Rows from block 5 of the text decoder, named by matrix and row number. Rows with one number belong to one neuron. Each number is 128 + 32 x the weight over the matrix's rms, rounded and kept within 0 to 255. All counts start at 0. Numbers have three digits each.
# fc1: MLP up (decoder.blocks.5.mlp.fc1.weight, 1536x256), inputs 172-255
# fc2: MLP down (decoder.blocks.5.mlp.fc2.weight, 256x1536, transposed), outputs 172-255
fc1.1127:105122099132140127145124134158101151113127146115155072129115117130142123096155077110108149115169164142058147094140130148150125107144127114143134099189129109140117105074131144137145103137113095133144120090180106120136129101126122167106111125159106130129
fc1.1128:181137110138103071105113136130163118114116145165157134134124079188133138142086125182126088120123123155153168146087182116156127073102147091093107106113139109110104154094118118070103130133066122074087098090068106125161169134095146190128095171137160117081
fc1.1129:166106059100180097063127084137150127162138156107095127223130125165113127104098079168164181081158223092142170165116144097113146117154160159139058160134124141131137162068131182140131147109158143130088070125068156126116105122094124165103139122149182103167
fc1.1130:142152129104107058083152170177143151129131142179103153108132113147125108103104123163139161118122150144171133152139189111105163073130130077095098117149132145109126152117166097056128155164120115088161093119127056141094111156108111191104086113165156110105
fc1.1131:167106085116143142143100158171132127089172152118142142186139117107133157088145168082145160118122116128154143147157178146132117133038098059148095165171134098117167132136141117132138117131072100167117090151132154102125099142125086116127059122167123110164
fc1.1132:131206109111191096063117136160088158117155139122157113130158111168098086086141127128124107174107167131074103115088177136112136161126068134139116121146167087158153122130112144108113124127136158126082232179122143107081106079116106135103146142180124157092
fc1.1133:141143198137100116118130107144050054146169081178099098108134065104144145123122172126171120155186115152152082144151125137104128045079100153119119133126123092107110137153222127150167138095120101097014094139145115114117162132106149148153117130131162132086
fc1.1134:189126107084141139052145159134142121135142106128179130109114180078098070099136111100136175140088192142067074156164110086169175091107124113183079109107178098107158085101148121096178107104137168151116120143139193105114159155091098139100149156128154113111
fc1.1135:136126108098121089055140132168152102130117126122174119161105131116129165094152107169185135109086112137022081111126141112170094100095057207156127114063158074178117201088135094054131144112126147111195130106099094096122130151131035150085136145106231148105
fc1.1136:120162098113168125105086133170144083150147123133133106135139113102092119172101139156104118122133186194056124161117094173165129106145101123117143092177115154184151126136193108122142118096120157136176121112126168115136152125109176138106141122136157112117
fc1.1137:157106159138149085126126177118108121070109122185126092159134078084152120069061113110132169120110190184165130124142137178140160090154159143157090169181158186044085074034116123154081157139083089081182086054111129070142191116087207153154105127106123107140
fc1.1138:100136101128123157064100149141142107093137110126173127171083086095090138156138146122255126145104135102061081165138158068132077174138083151114145077171165113113141136064120160085157115133130199157163122137089163097114137157129139137100129080142145139135
fc1.1139:072125157082133118101161107184122091116143139159113121117109134118150113125214104112163101170088135180162139170125175142120099112153048130156106136153177119131088137155084146097173116119069131118067118139118140115110079117145164156121151145155149141112
fc1.1140:149106130095050066092154175111144125107154135153132138096102119137096139138194101119197117188074140165218083137132110158135104132092146140124118078082210164155098096145149192130130178092127134154138115042147144133068144165083080040145110140148168109031
fc1.1141:073212091117124149104132158168121080136200176108131141141134141113118141073190103115116188101120083126129181182099162161104142096091128187176133119110163134141135176131084119146146041108113129125166104102130128152099118100099164182128159149063097084146
fc1.1142:144148132111094166102110130106113184164106149175168079147137098180107119142095116166155148066107110149116136114139140088176072109110122120131128158195138092097117153093156118151201119147146063148147109152081133102089081142160131139136148111126113109111
fc1.1143:154164066080105106092129159181132139101091145196153114134135156137080125176132133083142161166148201137041128225143106067080122078092149145065096172151105157059117144118082139080109136152160130100127087140136174054142166099051170110079159148172128159147
fc1.1144:157132103085163144100134152129063043079115198144096135140109152145106160136140059073116205200165254093169060098147045120132150099141160124154083102165144110093198095099206086151099119161112129119129066072085090082149131167096154135054092087106161141125
fc1.1145:140169086082090136128175112164094119104149181154160143108110117167105132134142129137174116195097126122061207141125164145128154138110062103167161084191141145147140142092154114121192149135098125069166133089178080097139095146128114163126115109123121133077
fc1.1146:169096159105164146127128127145118132054155118113149096151108145140102123103049099081157128164157153252102208143068171131175084158147062099156119121110160102149133119092109114097113170140138135181186117144141152147135115136135149125137107127157191085147
fc1.1147:170113145126154126132128152136130088094154129148158118179165110097131138097103152100186180070115166195174112151098130145149100065083133087126123052075178094069109136098089134094102180102143143169154075115196137071083186153048189179158076086149193098136
fc1.1148:111140100085089146155075155125144063117156174196168122118096137156170117142105154179147144170164152123107148074122109146152091095128146116174145093086134153067118168054135183146094156122130169135115081049208116150156089085113187124145121143149127067161
fc1.1149:096145130112168144125093150182147047108151174157186064155124124115140079084130101115160180109106118128074136145133183186143145115118124119172105052144094109166179136061116131086156142141122133094161088118097165099086112119174124148179111099106183072116
fc1.1150:147135158095151140159133193134096055124213111125180137138121097109149130073066095116110190152141172161107172119113115137242119120138090108120106133152160089055121076147143136120086171108097105136147095082176123074109094102103176154106094165115145134215
fc1.1151:136136052117107097117108118170066074104228138104121115168099135129130128039167079099121146160088163119155165130174099110073198142093130098222172151152150156146099112145144135155127102144130110111100117133143097122143120124119142091108131189140102103164
fc1.1152:125125112100095174053150147109147157126152174164131131133143080119126110166135093154142108147120146135118152076208095103171065128120130147125110124165153119132153164146132175121162091162112087099057138148098153110156128112102202090118120080108192123136
fc1.1153:163096179123129162148122164151115118091135138172088122114145114116140101056115125119187123162124158188068105121139157103149101123155090092104100079153090144126106124110131170124119141137096117131085145089151126091145094113166098142068112090172139128091
fc1.1154:134154093089088135129095154152084124137157146143168112136127080163116201119145087082093140165052163144087138137126122191156159165157172148139092139148186088075128092152118148113144119069148165126075088121124072077090120115117184164148148105182145108141
fc1.1155:093139113150155149120173187181166124119147146132177061206127140140094135079134136050166123139112134139208117138150129125179131120078153093157057086190158111136166159108134163119108186153107189121185101107112115135111090213051120145141118135147154029062
fc1.1156:149097104134177133093116168132101108130184106133111112141142156105137165135198060172120118159105139062157154113119108110155128128120177173159077155179167101070129099084173119101185162120102079084105122101081090067139118126148177134161135116132193134078
fc1.1157:098125081152131154073073191145048170099146165065126136136121045148109174146136075116167147088119199118101139121092170167122124154074127146126084116108122103122101093120104101113218085126120145085095105150097092054154142101093143103128118137194128043093
fc1.1158:106097087127110134106143147096183156072111158175119110125124097183152163095121092133145163108123140119113130102075109096121107105129156144143108137133075185087103087133155124104102133086097123154172090145115158121117117141095154075144112116122126141158
fc1.1159:137098122086090098137188137137134143076119122163143142135158116169126124127188128168137134167103130151168138133101143109113140121083159105121115051184127106118137161117122103067150188148132153135107056077168098136091123131134132141111080114163128124081
fc1.1160:092124112148073094098114100125171141107142126137207083162154162135125123117149091133150132143074137207080148099158188125130152086050141141118109115120096138110175088066132085114129114080105119124119164150185098107166088112100161044100129178143155062079
fc1.1161:106114114139170163098118151131115174106177154144103147183139108145151125056178115122152173096081104077123060159123111154138125125122124110106141153136179094073161150170132154126124150180098160108100073058131156089141080134111146187144141123128132123128
fc1.1162:099129148067072123130208138170095088102099153124119094114112109110124128151143080119172175129131128106082126108163078059155150154145150101128125131138151131156124164078209129137111160110092113153167066095176147127178096071096191151131138118138194130143
fc1.1163:152149184105150105108090149179128163172183133166149113126142123172118118126122164138145148119195151095077111062107110101170177111162130097128108069069154103086105185121152100130081060082106086184134115110134156113110075103120160180123089143120161101201
fc1.1164:090124118084109098133168134171084149116190115146124158137110158112130173117164133053215134182097137130133115130084127167139118120129106118091154112193157138072179120177175137092133190122104170119062073065124100102142085074102092111124102084144191131133
fc1.1165:105187147112139131114163115165153059116130148191162037106120087128126148030165097119152098116085095092162129097154115068146106115102121135108150143143108030160135133167135139154134121133145139040162091133074161091098100139103165088109133153139164149213
fc1.1166:073151170090103113091155124193104094092173135140167117122151125124117115139168103085138110129102125125166072139146072096127153118123168138118106092097112113168216154171166113064188091141127171133080126146141153115136101104146089087166107135173159133090
fc1.1167:146073084103074069136137137101092093118104178224166114173132126110137143122093056106146163157105135132107142154143194145145084054092158171157139142145124121085147176109125153099139125129076104092172098141058103146160140131121127159124098103117136104094
fc1.1168:169084149120172146064117173168144123129133115126066140120132087169117136105098072121170135184076121122129160150103111128151137110144102162138092149223184148090112089120197206111100149127141114137143107083132067073104103124140174166109125119154116084123
fc1.1169:130147060151138100042123151095188102048131138158133092103159105157126143140085098145120153151116205152148095078112142165145081089076120142125143122080105090147092204093135140100112128085074154167180125092117172112131163099055223167096131104129195122120
fc1.1170:070168083102090150111119114128114145069182079144144131150097096173130121110232141142176181169130132123110156119135120154151166114159111097167161180110188151120078160173130097093142108151116174114158097127152099145136082092115096166164057141186123077091
fc1.1171:102184138122095130064104114166159146061163132160194074152103069125155119121136107134123130138146133189112194132100161099110125131100134143109149038114148126168111129111159118123179111107128130121063196116180142056157159072108082112099126132184137091055
fc1.1172:168133158103167080115059135135090101140114156131108129138134115146149115066194095095191133153067188132057030126123118112139090160128130135153118117105214153071137119106138122096103139116163135169112195105098159111110098168091161111109122146117190101160
fc1.1173:135125134100153092086111151130168091072124168126135110139104090122074140117158128111170117129084099163115118161098135136122180133061138138126084067172144108130155162161105105130135186161059108102158109040149119079081199133126148108144119093109182086118
fc1.1174:126161065141101133158135139142145114103129147150120126142142126124127126089153127104131132151133114154158150105115106120123146105113156118165113108096117120125099131121136126114104113133103096127128086127138150142118153088107118121130129140100116106143
fc1.1175:097171112115167122137156125128130129120107119127126146128154114126131109096141138086141151112127125181197129160131118097122139139138122120165057154110128129145141130102093103112164140131107113074147133069202181149079131134118154175136181118071179102135
fc1.1176:158140149088170162106157112124076155160166146113093084196135127152078079116215133167130186133063159100062148130079104141164162113143125107239111184096180154092100116058098126071148105048125154157098045137154157100090050113149164110154089165158123114123
fc1.1177:119138140124102093106173097159164102159163152129127063136115135135134086132117115132135130219169088089085091143118097089125128146161101126134154136093176114105188139148110169093104058177036138128096114183159129158135114136115132156170078110122167120127
fc1.1178:046081128108181112120140103127068114131159115159124071230157089132145118076150082128105170135182166070185124131103155108116124129129133111199145135154119078124092147123122117094107176169111146158140136125055115128123155156107142084128131149119100127155
fc1.1179:176099103116163140072135155182104143143092157209100155156185113113117156122070136086173117128152110139074115127125069068145114069097132090144067118162084158127143123126145121091085185125104097181136103152157165082112133218162193132135117121072159117167
fc1.1180:167198062124128127090133123115111153121143188142191121146153126144092102178187118089153142134172168090092126153154139121151115095068142136191150108150189111092117109189173181124145075135123142135136078052180147079144108116138104142127121113166154111110
fc1.1181:098129090082144107088070179181124142069145156151162123108103095106104156131159099152118122121151170125122167070136109121157101072098135145136109140124118091122186095083227153166153095144145064146099105123141124112126166124151121159099143152166148104142
fc1.1182:131150113160129133129121143137082132081170138127110122149108134129139144089116137139173116131134160146137082121131141112117131137146132102166130122167145145124145127103147173150141124141154144135111115116118128116141126144147147140128114121125124099119
fc1.1183:109144108159113091121160163069144146136151185140186114160139124150129107091116106174132159136130158127177100128123156107139145110082127120170103109111142116128117131149129136092103146117152176113087204147126196168127110123070118111136095115170205079135
fc1.1184:109171042106133116130132170116140091114134169111112113114103150126116120156102114146113142141108147160105200108128104096089125123147112066142122102169074130199179190082161135130179165113146098189147130090143139073131122049132133095131129108078129105141
fc1.1185:172115120100116151112120171164163123167132087096160122119121127095119157154115053075154112146103142142087127146110121078170122182126101196126121148150194063054142148182138142057129101123050135103149136105107144073127084118161154097106103151119170130092
fc1.1186:069168128062141073117104100117160084136150123127076129103125154131120133087156109104133120114135155109119054101098113170139128177086116106184144168129122125131187109130186185088157158144163101154134124150176082129108088151130155164180138134130142090106
fc1.1187:111135077069124089144112132160169118080131160146196128213178066143093119129066096182119092089078213111121132102141076108143125114061107072139115029193165141128191143119108126123159122076215149064128163067132162087110098080150115174066136094101103070080
fc1.1188:127099145076135073112135132141123080129159154078096151123175108116128078148102109070189163115134117170094111203148116141158170011101127200215130124127159073114099174156157178131097090153119116170111076153140090182126116151020137210145122148116159140187
fc1.1189:139102094108107138119161149174139156124140086107115124177083136102090112076151112137161148123112132114100117157034148095115109106114064184129119088103145105091083099137101100133123166099134111160174155127165090138126101125158092116117133169163112137125
fc1.1190:098130171064149104124185172152118121095114142190121089147142079129085130168142143132145173099113132120119113123158103128175121068147152136101049064151117081149178177118078109105166161123070115157097112048129136085109129095101103166089114118127164154159
fc1.1191:133134145176069105160134152164169120096209116155164121121133133103168171118148133119132156194141154113122142118116112124126134129154108145158122073158135180175079155076153138122129191097074095152176110066096130116139153128117116170131105159149133077139
fc1.1192:097132038116152171106083131143097146109180153136102115118119106151175159140145077114121150210078130128155121106139167138141137133153130097196086147112168157088103112148097093123149146098129169128202137091103054147104121149153099121087140120147101104081
fc1.1193:060163066073167084104151135087158118121157144129164160095094084152117107039083080123136137133109248148116170105099119212104145174155076098112148103149194131095134100090185220099112078141123089144112082080127156141144140056060161090136117099186195112114
fc1.1194:132149073125161103170111140117104153124124163110107163122181121229095089132116142084136124096159144118188122119085114102124151099143180110154082115135139125107107173116193120082100179141136104146095117134166157130109097145092148173095066133155142097112
fc1.1195:101071118091145114072156173171121124116104159185135060159119107181120120092203146108162124179120086142079113052170110016130103124138141122127147106159088122127222073134106082157112050142101128102150194167068171109135095134151140096102125133067098091117
fc1.1196:129141130104142140130108133190117108113103150171115141213156119110116148035155143134191169154116134118161162086151156128125142133142121075101107116124166134093129169052191119161111153146132124067058142147097156068089109160061175055172105134100166067124
fc1.1197:141101074129148162113122118151162208058123164188117123196099095128140084119087106098097145184119182176148107097119080181235111081139089179110113104135147181155157121149136121096164174137158124114184151158113113141135184147135126129102144123211229124141
fc1.1198:098126136164149099112091121137115115110118098147117078112113115118095120202126123125153165123100196097093114141133098115156090138187104103160131059118092162105166096081116089111134145116090150103164135135147161099195125120113146110132146130157208085146
fc1.1199:083151114117080123092113162201111108098209174130149127165119096158103137155120161137167142201090106127141106105118104127136129087115153030179128109121147150120120130121115172126097118074129174131139100092131164144138122153111122144111135116095096123111
fc1.1200:105137123092187082119139125170104105139136108133121118157178143134127127056122101075111160089123140166111097147148110097146125093102102103184134143153123109133126136152100142113118110133128127090127129155150104080130093169107124163171080152152121072171
fc1.1201:156115092131208129110114151167159130099181117121112128103135152109116089147155089095156153157122163137180107129129150120126147158161058071135150069168147138132106160178136134137154142143125121110108150156190127092113122141108118150091096135111132126139
fc1.1202:133157141104139060110122141134152148129186143155109117112092122096105142072144065125192121133191142143147107098070186133096121154147116087130135154115128117108157135119154136121160108176089102110129136105091091122143111157148119129113142179116121109140
fc1.1203:176138089152094132095125140172097147142113170107085072124033099154127099153191096138174166140137147089079140114126120109167185138207168163192068132187157116099112103126167152104127081073104184122105080135123093133112057106110149096056130203200100088109
fc2.1127:170103097110101132126118125139123137127141124119104123108084142137161152159157120117112150145146129102145129109120125132119139125098145137125116181092121139105081100158108113153122123138120140154113103140171061120145141159151148119125124175109001149107
fc2.1128:199098087184176146090134099100132193132091089112081097108090129173165148086156172153086142035153169075153107126180152146131133205146129104105155191125107145057076062074077104136140103151094162087095182178125067129111042130128138132063089135119094144136
fc2.1129:089068095137140133099162102090191137089174115140117143207131095130144063120150106161092174100232095106124062048105099149125156132082104144113221117164149161123170125117184167148204093128125130108088179176140114153109140120112154139116093151112152093136
fc2.1130:151098107124118110128149137108127102116139095106090125100145117137128123102150127109119129118098134181117118146130107154080158133149132147134083145131161111106082160136104168091123131100094147094169106153131081132094098168108154090175138185131122157134
fc2.1131:115146085197107135187147128092128104185199130167117086175107078142140156197127110091090155124189152080158149112176135122198146182146079094112109131004083131150133109099114074184073161121124107092152155098101177126142152115115124124109099115132078093090
fc2.1132:042128076088154126101166150106149114149155113122114153215144136114128192109156179124057118108207094113149072145150149104147113041149130152170182103156097127196071143126148124048139142129110116093060129102145175169186127138048081154196139143086143137087
fc2.1133:154097175138141117134165096119189110138127130137164102146138111073124092064137096121126113108158156151119080124143183153147121196125087090129109100107158160130142144141127109136112148126106118095198112091093158112090146127154096091120098086125123085163
fc2.1134:168090109166162130138189161162109124167144107171037148228103115155184134087101079084146150128087132151183183180125109185148148148146115101104113156124094172106174131127140074149122114148101106091134172149183093161116070130156188049102089140166116115223
fc2.1135:206120106199119106164113113170105133128095120105107136120198083199150103235046133130151075094080156181219184092122062092148123236098096202112055161157216162127118110212153127180091112134144139090124118123175115115103086111071181135125097105100157053162
fc2.1136:120104133150108165146120131124130160138148124129136128140098119131108129112097110114147122131144077103140137104126183131132108122112126109100116122143116132144136108143101140171117138119121143136135129105097135135138129132127116104109118089127094094104
fc2.1137:140177145186065088144078130153077107135066170069161087115134159129115045186145117145117101107098110144116111100161083103107155178129155255210063080111207118164135195116137093142141116129190132173111141173131178185102126066121121127121176150145140092170
fc2.1138:156104139200146109118128093188108104163131143105087122135135138192125127116104136164141149091104117110204154090178094184146126158114066086056106130091151187149162178165184097197128145132121159123115176139122086119083091120112148067061079131111166098160
fc2.1139:107118163126121107112088162167080087114110092131116084100133129100154143138066123120111108106131109186079119105069092149129148166159152158104139106134109074167149140123187113150156152171136155148065171171120144134092181112098194132119136147130151168159
fc2.1140:027174134090169150079127146117102143062086154117156065120129136121134146167155123162025175117200153084089108107153150000162115121129179104115145234127061078159154174145065150131130045155072114155083133071142083110159121115049105245160130168076176164156
fc2.1141:115109142119243138112131131170098106110109098110123142126117108089109148185102117095107096127179128110111084113099132145140144210119136169082140139099127081158161112188186067158149093205126157149074140123132131112127176133082111132124117129150133131135
fc2.1142:120147118165164132152106183124092124116118088148142174119115151096157148041133102151124151141159085098165108142054167122155092082115104117157136132047056097104085055137169156068085243127155113165149139084131132119157158100113065045131136124093105143151
fc2.1143:167115066151211190121129107151146100155161082038044152162180160138071124115144184052092143077156161082144134132199105164147161217145072113101130088109141092073094122150084106168042131157078103060082092201219133136093035165115119080080075191132116104122
fc2.1144:150217121122045085055097131074130096095142125091131186108202159146111127245133115255094119158092123140175087139140145024132117088086154238139121123145169126143147154136188152044174055059092096161120197031082094159104181072143112152116213122096157151066
fc2.1145:082134108101149164142101154103142139114178127130153131134161121123071146120121145091132099108142115110116132151068163106097117135118143099121102166120072112109111117094103115161111146207089087124136119148154168131129140183178047122151108162145088086118
fc2.1146:127126125151153088127123133146057061134046113142123163120173093189144106134126159135156115113064154175123089144159038105110159139132119178123111104144172129123131152125154096123142110164149168087103146107111117139096137130139171185134114100138228147131
fc2.1147:131150154170132138183178158136157195153133152189137122107170150074215159047157096076181164124083090178125130155080161114159085119174087065213103139136085167075101125080111156141099177147106074181185104121076134121165166190168184135138119119119036159179
fc2.1148:198100173170130114125080184140111135118120091183139152064075141068168098175124087141153136130130143095102146166083060130153112149126098164060074146068094120105190173155175127177159122153176108216112072134092165068134186110202137117057161078120040152151
fc2.1149:134153155127197135095113156182114159108104129102081163137203129124132168089134156134106099111134124115142168182119104146094189118140114122064124122115097087135131162140110144116124136172113102114085117088153123125126149158118154097135137176097145207098
fc2.1150:121134100146135154106093072093104126122079147094175154067127125220114134190132155189152157184115157164145112100169108096145126101141095131084084101127168127126122116144075160111098065139131189101128161022106097121111152077131120138072158143141143145079
fc2.1151:177102151141116142107131103121130105115105137108104140120124099152100116169078124167148101133106119122129187118079126120124137084133160130090110108142149119131127134175183164118183149086169177105127136173117150133139122111104172171152095131094123123104
fc2.1152:126152101106156124131142102107135120132153136143137124141136140110114141097138133134108123175118138108144136159143182096145135153161114115131166148072098136143129139113109147096159128124103094148127162109125126139149117109086129080135166160170139125155
fc2.1153:106131130113146145142123108139140127129127157117137131124141126138096110153147134152083117114116150084144131121149123107118135146153139113144131112141133134127109132127084111144144154122154126130146132118130146124121125131143115159126118108090135125116
fc2.1154:092083058097134084171150105081103118128168168114146110129134160152084041116134151077182087144125086153147105116126174087074131156136117092125147070154164146147109156136078092107142149172123164143182124152128099107121082169203039090174086157174060121116
fc2.1155:152058089117117137112092101057129194074111125084063097079079097172152066178201065156051152138234123119122151100167114132118155146163147135178070218148203110104091135093079180095128138093153179169067126164089055132143147153046126175157172160093095157066
fc2.1156:094145155095112097119148140166141149114157133102110132140152138070101143140107121116085105145161113151149138141063142088101132168122150134134099162136135104197134180186177114099137151102121115191148147148156150140145164119120124155150147164101169133131
fc2.1157:151158165120110088139153110178163167121149131143169065143117170050144190148084086133110042139137079140182141120045205052076072161075171116169119192133056103141154167191198133137087123201081098221113145105151150094188137110157099133119141089132107127130
fc2.1158:145161109105108120103129160144168122163163121124095125190128134112115170152117110129093099103123138123112161167188121109100153167109129109117092143148123071110160206158116136130109120138080064110090113154152133098121103163109162117150134113122129103148
fc2.1159:168104107140126125116136143125118137138100124140123117123160143160131119108116113126075143141120138166095167146125127109133117134097163110097094192109106139066119131114165141114104116174114111152112135131150096139118156137128173116109129118139118147131
fc2.1160:128128118121143147176189114070118065166134133071101143122124126167106099171178148117103142144152122159095135146187108134117166152176081104189140133076194113142089107142127083119082145126139103098186129190137108154089093128079067187143151142102171061159
fc2.1161:157126156115102086134147079169165137151178127104098144169120114146130150150117127099147130110161098139180191148097144153073144153161153124117124096085131154108108120144167168133132128085131122124117145113109116172089087181107156113136121117107178124116
fc2.1162:125167119146130139159103140073102072176209144164091140096080177169115165170161171136162126155106127097123123105159185122103109109128138077129179088111067157092089032050120160188119147110147153165187183095055191120128145131101113044159088087163076103108
fc2.1163:099133152106149097088082114160036102079105124066112165100116147164085102147114131123140096070125093111133163185089082158053109105148136183102132106117157100148167190212075126077141157103195142103113098130144113181098139080108101188133174071131196138072
fc2.1164:160087096146151116100115140156150132096146066112134084148113125112160086131145105129092141132122080149154147091145088107086130142105179136114096193109150157130157155145153147195054082145110178168055114128099122118109072162085188116103122116041073160115
fc2.1165:155153109108070146147135101029177126143092182068128113076140127208097136133184131169092111075145156179163146097130137166119128145190184099203104194119167204083083120080138156100079149099106112152110134090110071171180175095135081113145151145061141124061
fc2.1166:137128139100186139115123114136102078105112123125116124122090118149118093102152126135038142137165141102113106106136148163143120133136120090134091195119127114099158131119158114130114083162105153110104113151138091124120158134130126137110114141129067134104
fc2.1167:108140175165134088066110142174077108128124057081106134124100149112157129116111152139097143091147129125110081164143086130129195121141051152075143091141135064209128188115164119072154055137098107136060118122115162091089131117091118195096178136127161122129
fc2.1168:105125111147154143136120127118163117185115144108107157151157150142116146176149177106138111081101132096123095102173111139130131214196119132130124121108157137101142148122065082162122131114122103107111144142102148171106090137090109094116109110139137086116
fc2.1169:121136098118151115195123132178075096103139063108127122135104153127161130184148168087124080112068144149083080134133033131101147169159167206173114110148217118100115155134175113105087099076154147127063164135203097187102063192094157208176070143110116059137
fc2.1170:154177157144116138098061211164135157133121178138188146079121124094092130126103083151179121155093124081198134175152154115149090144102118127088066081117103127124184145179116180176141160139132087197129130097063208092128227112134094067079185057142140131125
fc2.1171:131123123105138125145126097169125111122179115129081131210125126159082140125143140120135078089201120034171165116095112135098113143162150117138125129096143162108173145161138128154172152124152136091089145126098124166094121167119109143118132102086151143068
fc2.1172:157148052167164136088170137132158159130141136124072119140214110113121162135114132167043106110193141097194174173155181130142104143126136061086141203108021118127086143101156134133106161197099048073115169160143136138106145105120093097096116133119094150128
fc2.1173:113146137159197191096140120103150113146177121145081125178114200143162118023147136147088150169207058053140106173117217152153088072121059079115182194065064132106061128088132128099086162114118129065140157168142099136138119086091119090139114140104047115125
fc2.1174:139110118135141135128128116126122142130107132115112141138128129132119131120129138128131129130118110142135135140133134159123132152133124117123109122125141126127133134109068103134136155143139112114132139140117128123132145140134136131123123114125153125110
fc2.1175:174125113132084110118110124115143134142125143112120114107100127155135158171142104136156160133080172119138163086160120143144133128079153133131122154150132138097114091125110144148096131069151123128142116097132127094150118114164117104129099095149036140125
fc2.1176:132142111152109103173135127122070183097109089075151071079108146118143130151152118107077098119161101137141119101166104105115140197140211148157078160170177047128124167132115125140060163172111176165091123142127070117111162170059162143142129101102192098034
fc2.1177:123156112130123136154119125110144126131121147137193160122093095166104135115096136156162077103111137102134150135107126158144117102125083114088145127158110103156142091161130148150116140116170159121156131068107162133130196083171089097151133085143086154108
fc2.1178:162120159110082146114095075116132097126110120081171128073058120182132126135069098115144120125088105141090146115121152118152134092147176140130085072180144154176119133179116158103112095039141157144152135096157116113128087080175090118124137077135127139083
fc2.1179:119138129126128117137119112157123164077132128141130133153118115162130140096095120136142124132096102123176154063076156122070141173120118124090134094123142152110168117114082153125140101170141102112119136095125140163103116098150131092129113161179132135129
fc2.1180:183109078167143170113066106125072127121058104067040145105180100239134136162087156131155108162066101156138131114109068173089174155172164157116113159065150143060117116131137134128065115144117100070027147147144108172070090111060184107099102165152124150096
fc2.1181:148095166146161112148138093118124115130113131171081108043162147139160059175152134148086190157155177127151077108106107107145096116103119088119154194049077135117119101176074088213156136179176165140161119149108073110088165120216142146128089104115008164149
fc2.1182:115111127123123142121134125087115096125128124116116138111144118141135126140151139147112149125142138110163141133159114156140126107133104136125137112126139110150118114121115085135151144105170125113128141132128121135132163116114128142122141162110119125104
fc2.1183:141147101112167149129133096097161134132128173109154109079133127133077064137168146147117145152126150109081154117161122177130142139176151087127127106100109134095135089086106155157113126120172148118163094121139114128114124130107087110136145100138143147125
fc2.1184:159143092162113146184150127074131181147115121148094107085123155104141110151154095156084163168156105130108143123108138142122161183163175126159117189052110159129079129079127111151131209107129101201138106136089147112150199124124063092121149107122079184104
fc2.1185:132109137139099144121061134047147129121111195105098115051155132150106131191129092214103133167143165054133138085113157123150098123112165102171127134080122121109087129162112188163090167066145087139143123142132150132176157109116071133094155148068119137113
fc2.1186:094155115087219169132122152084155146104128162158120109056147141111104098133137083117054113103138189136114128154140091187153106160148129083165102136125173086141108148126094127134119105145142143162150103173179132135129167134132135170172108118155113101181
fc2.1187:084197163126045114123104061134145112048153156110164106061083121133117104221130127228130120138124115176100119017085130109117122133097149144115148092111153162166128100174155110157136078091135217219133152107152131145144152084184079122128112115128107130110
fc2.1188:207150112133136133165177120153165255164099156159151099182122118137099158156088136074183129082072163121106198096136185203115110229045118060136082172203147109058130095135084095135122167089098151134161113144117102102105073220149112095138078075136128095129
fc2.1189:122136132136088114151128110110104136130114147117162111126125124111140126154110113127125110143136105148100142107133164091110130143138155146167141145136150147129113126148157143122130111093117129138122139133118136116138121128104111136139121104107172099119
fc2.1190:130169100126119125131051144152075133095131130090137161061113092142080114108117173129131145089110143123109135138090112176078167129110096174137139133179150107104158106092128126128152131164161136103137132110132138149112162067178113125121153124157109137082
fc2.1191:171084162135132165135154066110090132125048155156118141146196149141119097119115124090067109116118148076149165176105144070136094086168157099131144131131053101073094128153095116069147138145107081083117127147131144127144122079157082142080126108142134169141
fc2.1192:116084100142146151109143152106154144095130133167124106121102087093097108025177139149127144145199075108132088086155206164118063172144136071080128109099120126064199138077111156197126144179114109157153201076091094122080173175131099051082118142149154135086
fc2.1193:204126194045187102154119058209153172036098033105173175125194133116125186073145056115071024121158165098073095141081125125100088230097127115146064154130147086034139155186099145104069099123057145168096192079169121097064157135120155121188102083127052124105
fc2.1194:148013108116053126095168138090161140154132124117156075177158101092149172130161080102074151143142192178116080155170121042179122146155132145130076129165137097108107127170093139085106095098089084149149100077122138097138129136161159120091151199123103114150
fc2.1195:152199145098072150123081133144155116167128201096157129053196137078083151147178087143133067146119108097089156199029141131114128147168100155211090139104110043090125163145134137102131203129157086125171121121124139109161170059162045126104211139118092147134
fc2.1196:120142167123104106110088125137129135108120086086173151093122130062124129150130125147120145126175096110156049087074126093101112175117095196141183130133179115118150120069156159141150103100142133189118147095069181106095162134113071140109180126073198109147
fc2.1197:113182146118134111112083162140061097152142138079149180084085156138050153147158163149205100090071103081191146098158163145100145151076026104151140060154161053165197151173084085184087104068163170150138121108113163110121050091156053099134085083110109101114
fc2.1198:139102124165129153164126148118102145138151084159122168133088117131177104102113131149155155141139130127126095137150087117170124086122077157098130096199138131188138120129158131139150114088163148164147106101101160121123136115098139165082136090136161096161
fc2.1199:118098139184125141161097111085188135064147108149147162094110145114100100096132148098154125084114106138144126042067135206132109154064074108140179054164161168176115056133129110160178148124132186189170124164092143132149139105139108141115100112104118068131
fc2.1200:148118119151119114105134148141178171123174132166135128206128117078138186107110103121102128122163131071165141116107171140135094157073112122104160177108072128095158128131133147169127122172103094140133133127121131113151153117141118083123117132130091129122
fc2.1201:090141165103127128085130131125122121105145139113126102107105127086113157163133136154089131121167117079116112116085144109124108105144169149099172142081104097167137145140133100112137162123134099160140120113170127097142165117148085145155146123131140145109
fc2.1202:174106134160156153127140111090144136155087110098115128115145127133141140119109121136140133134169132084120109117120127208164150143157112143100128110136142150142088092151088104133110135121133154114154117122105095107130174109087120112098139137115080147097
fc2.1203:143093183173148077152129119175087175127098118190106138152156094130166110110077123127183116089107076140138104099108116083112081163099067102093112122183130108132201189136094084179114103194088128181078202155057207153090118147145201110113116086092147091185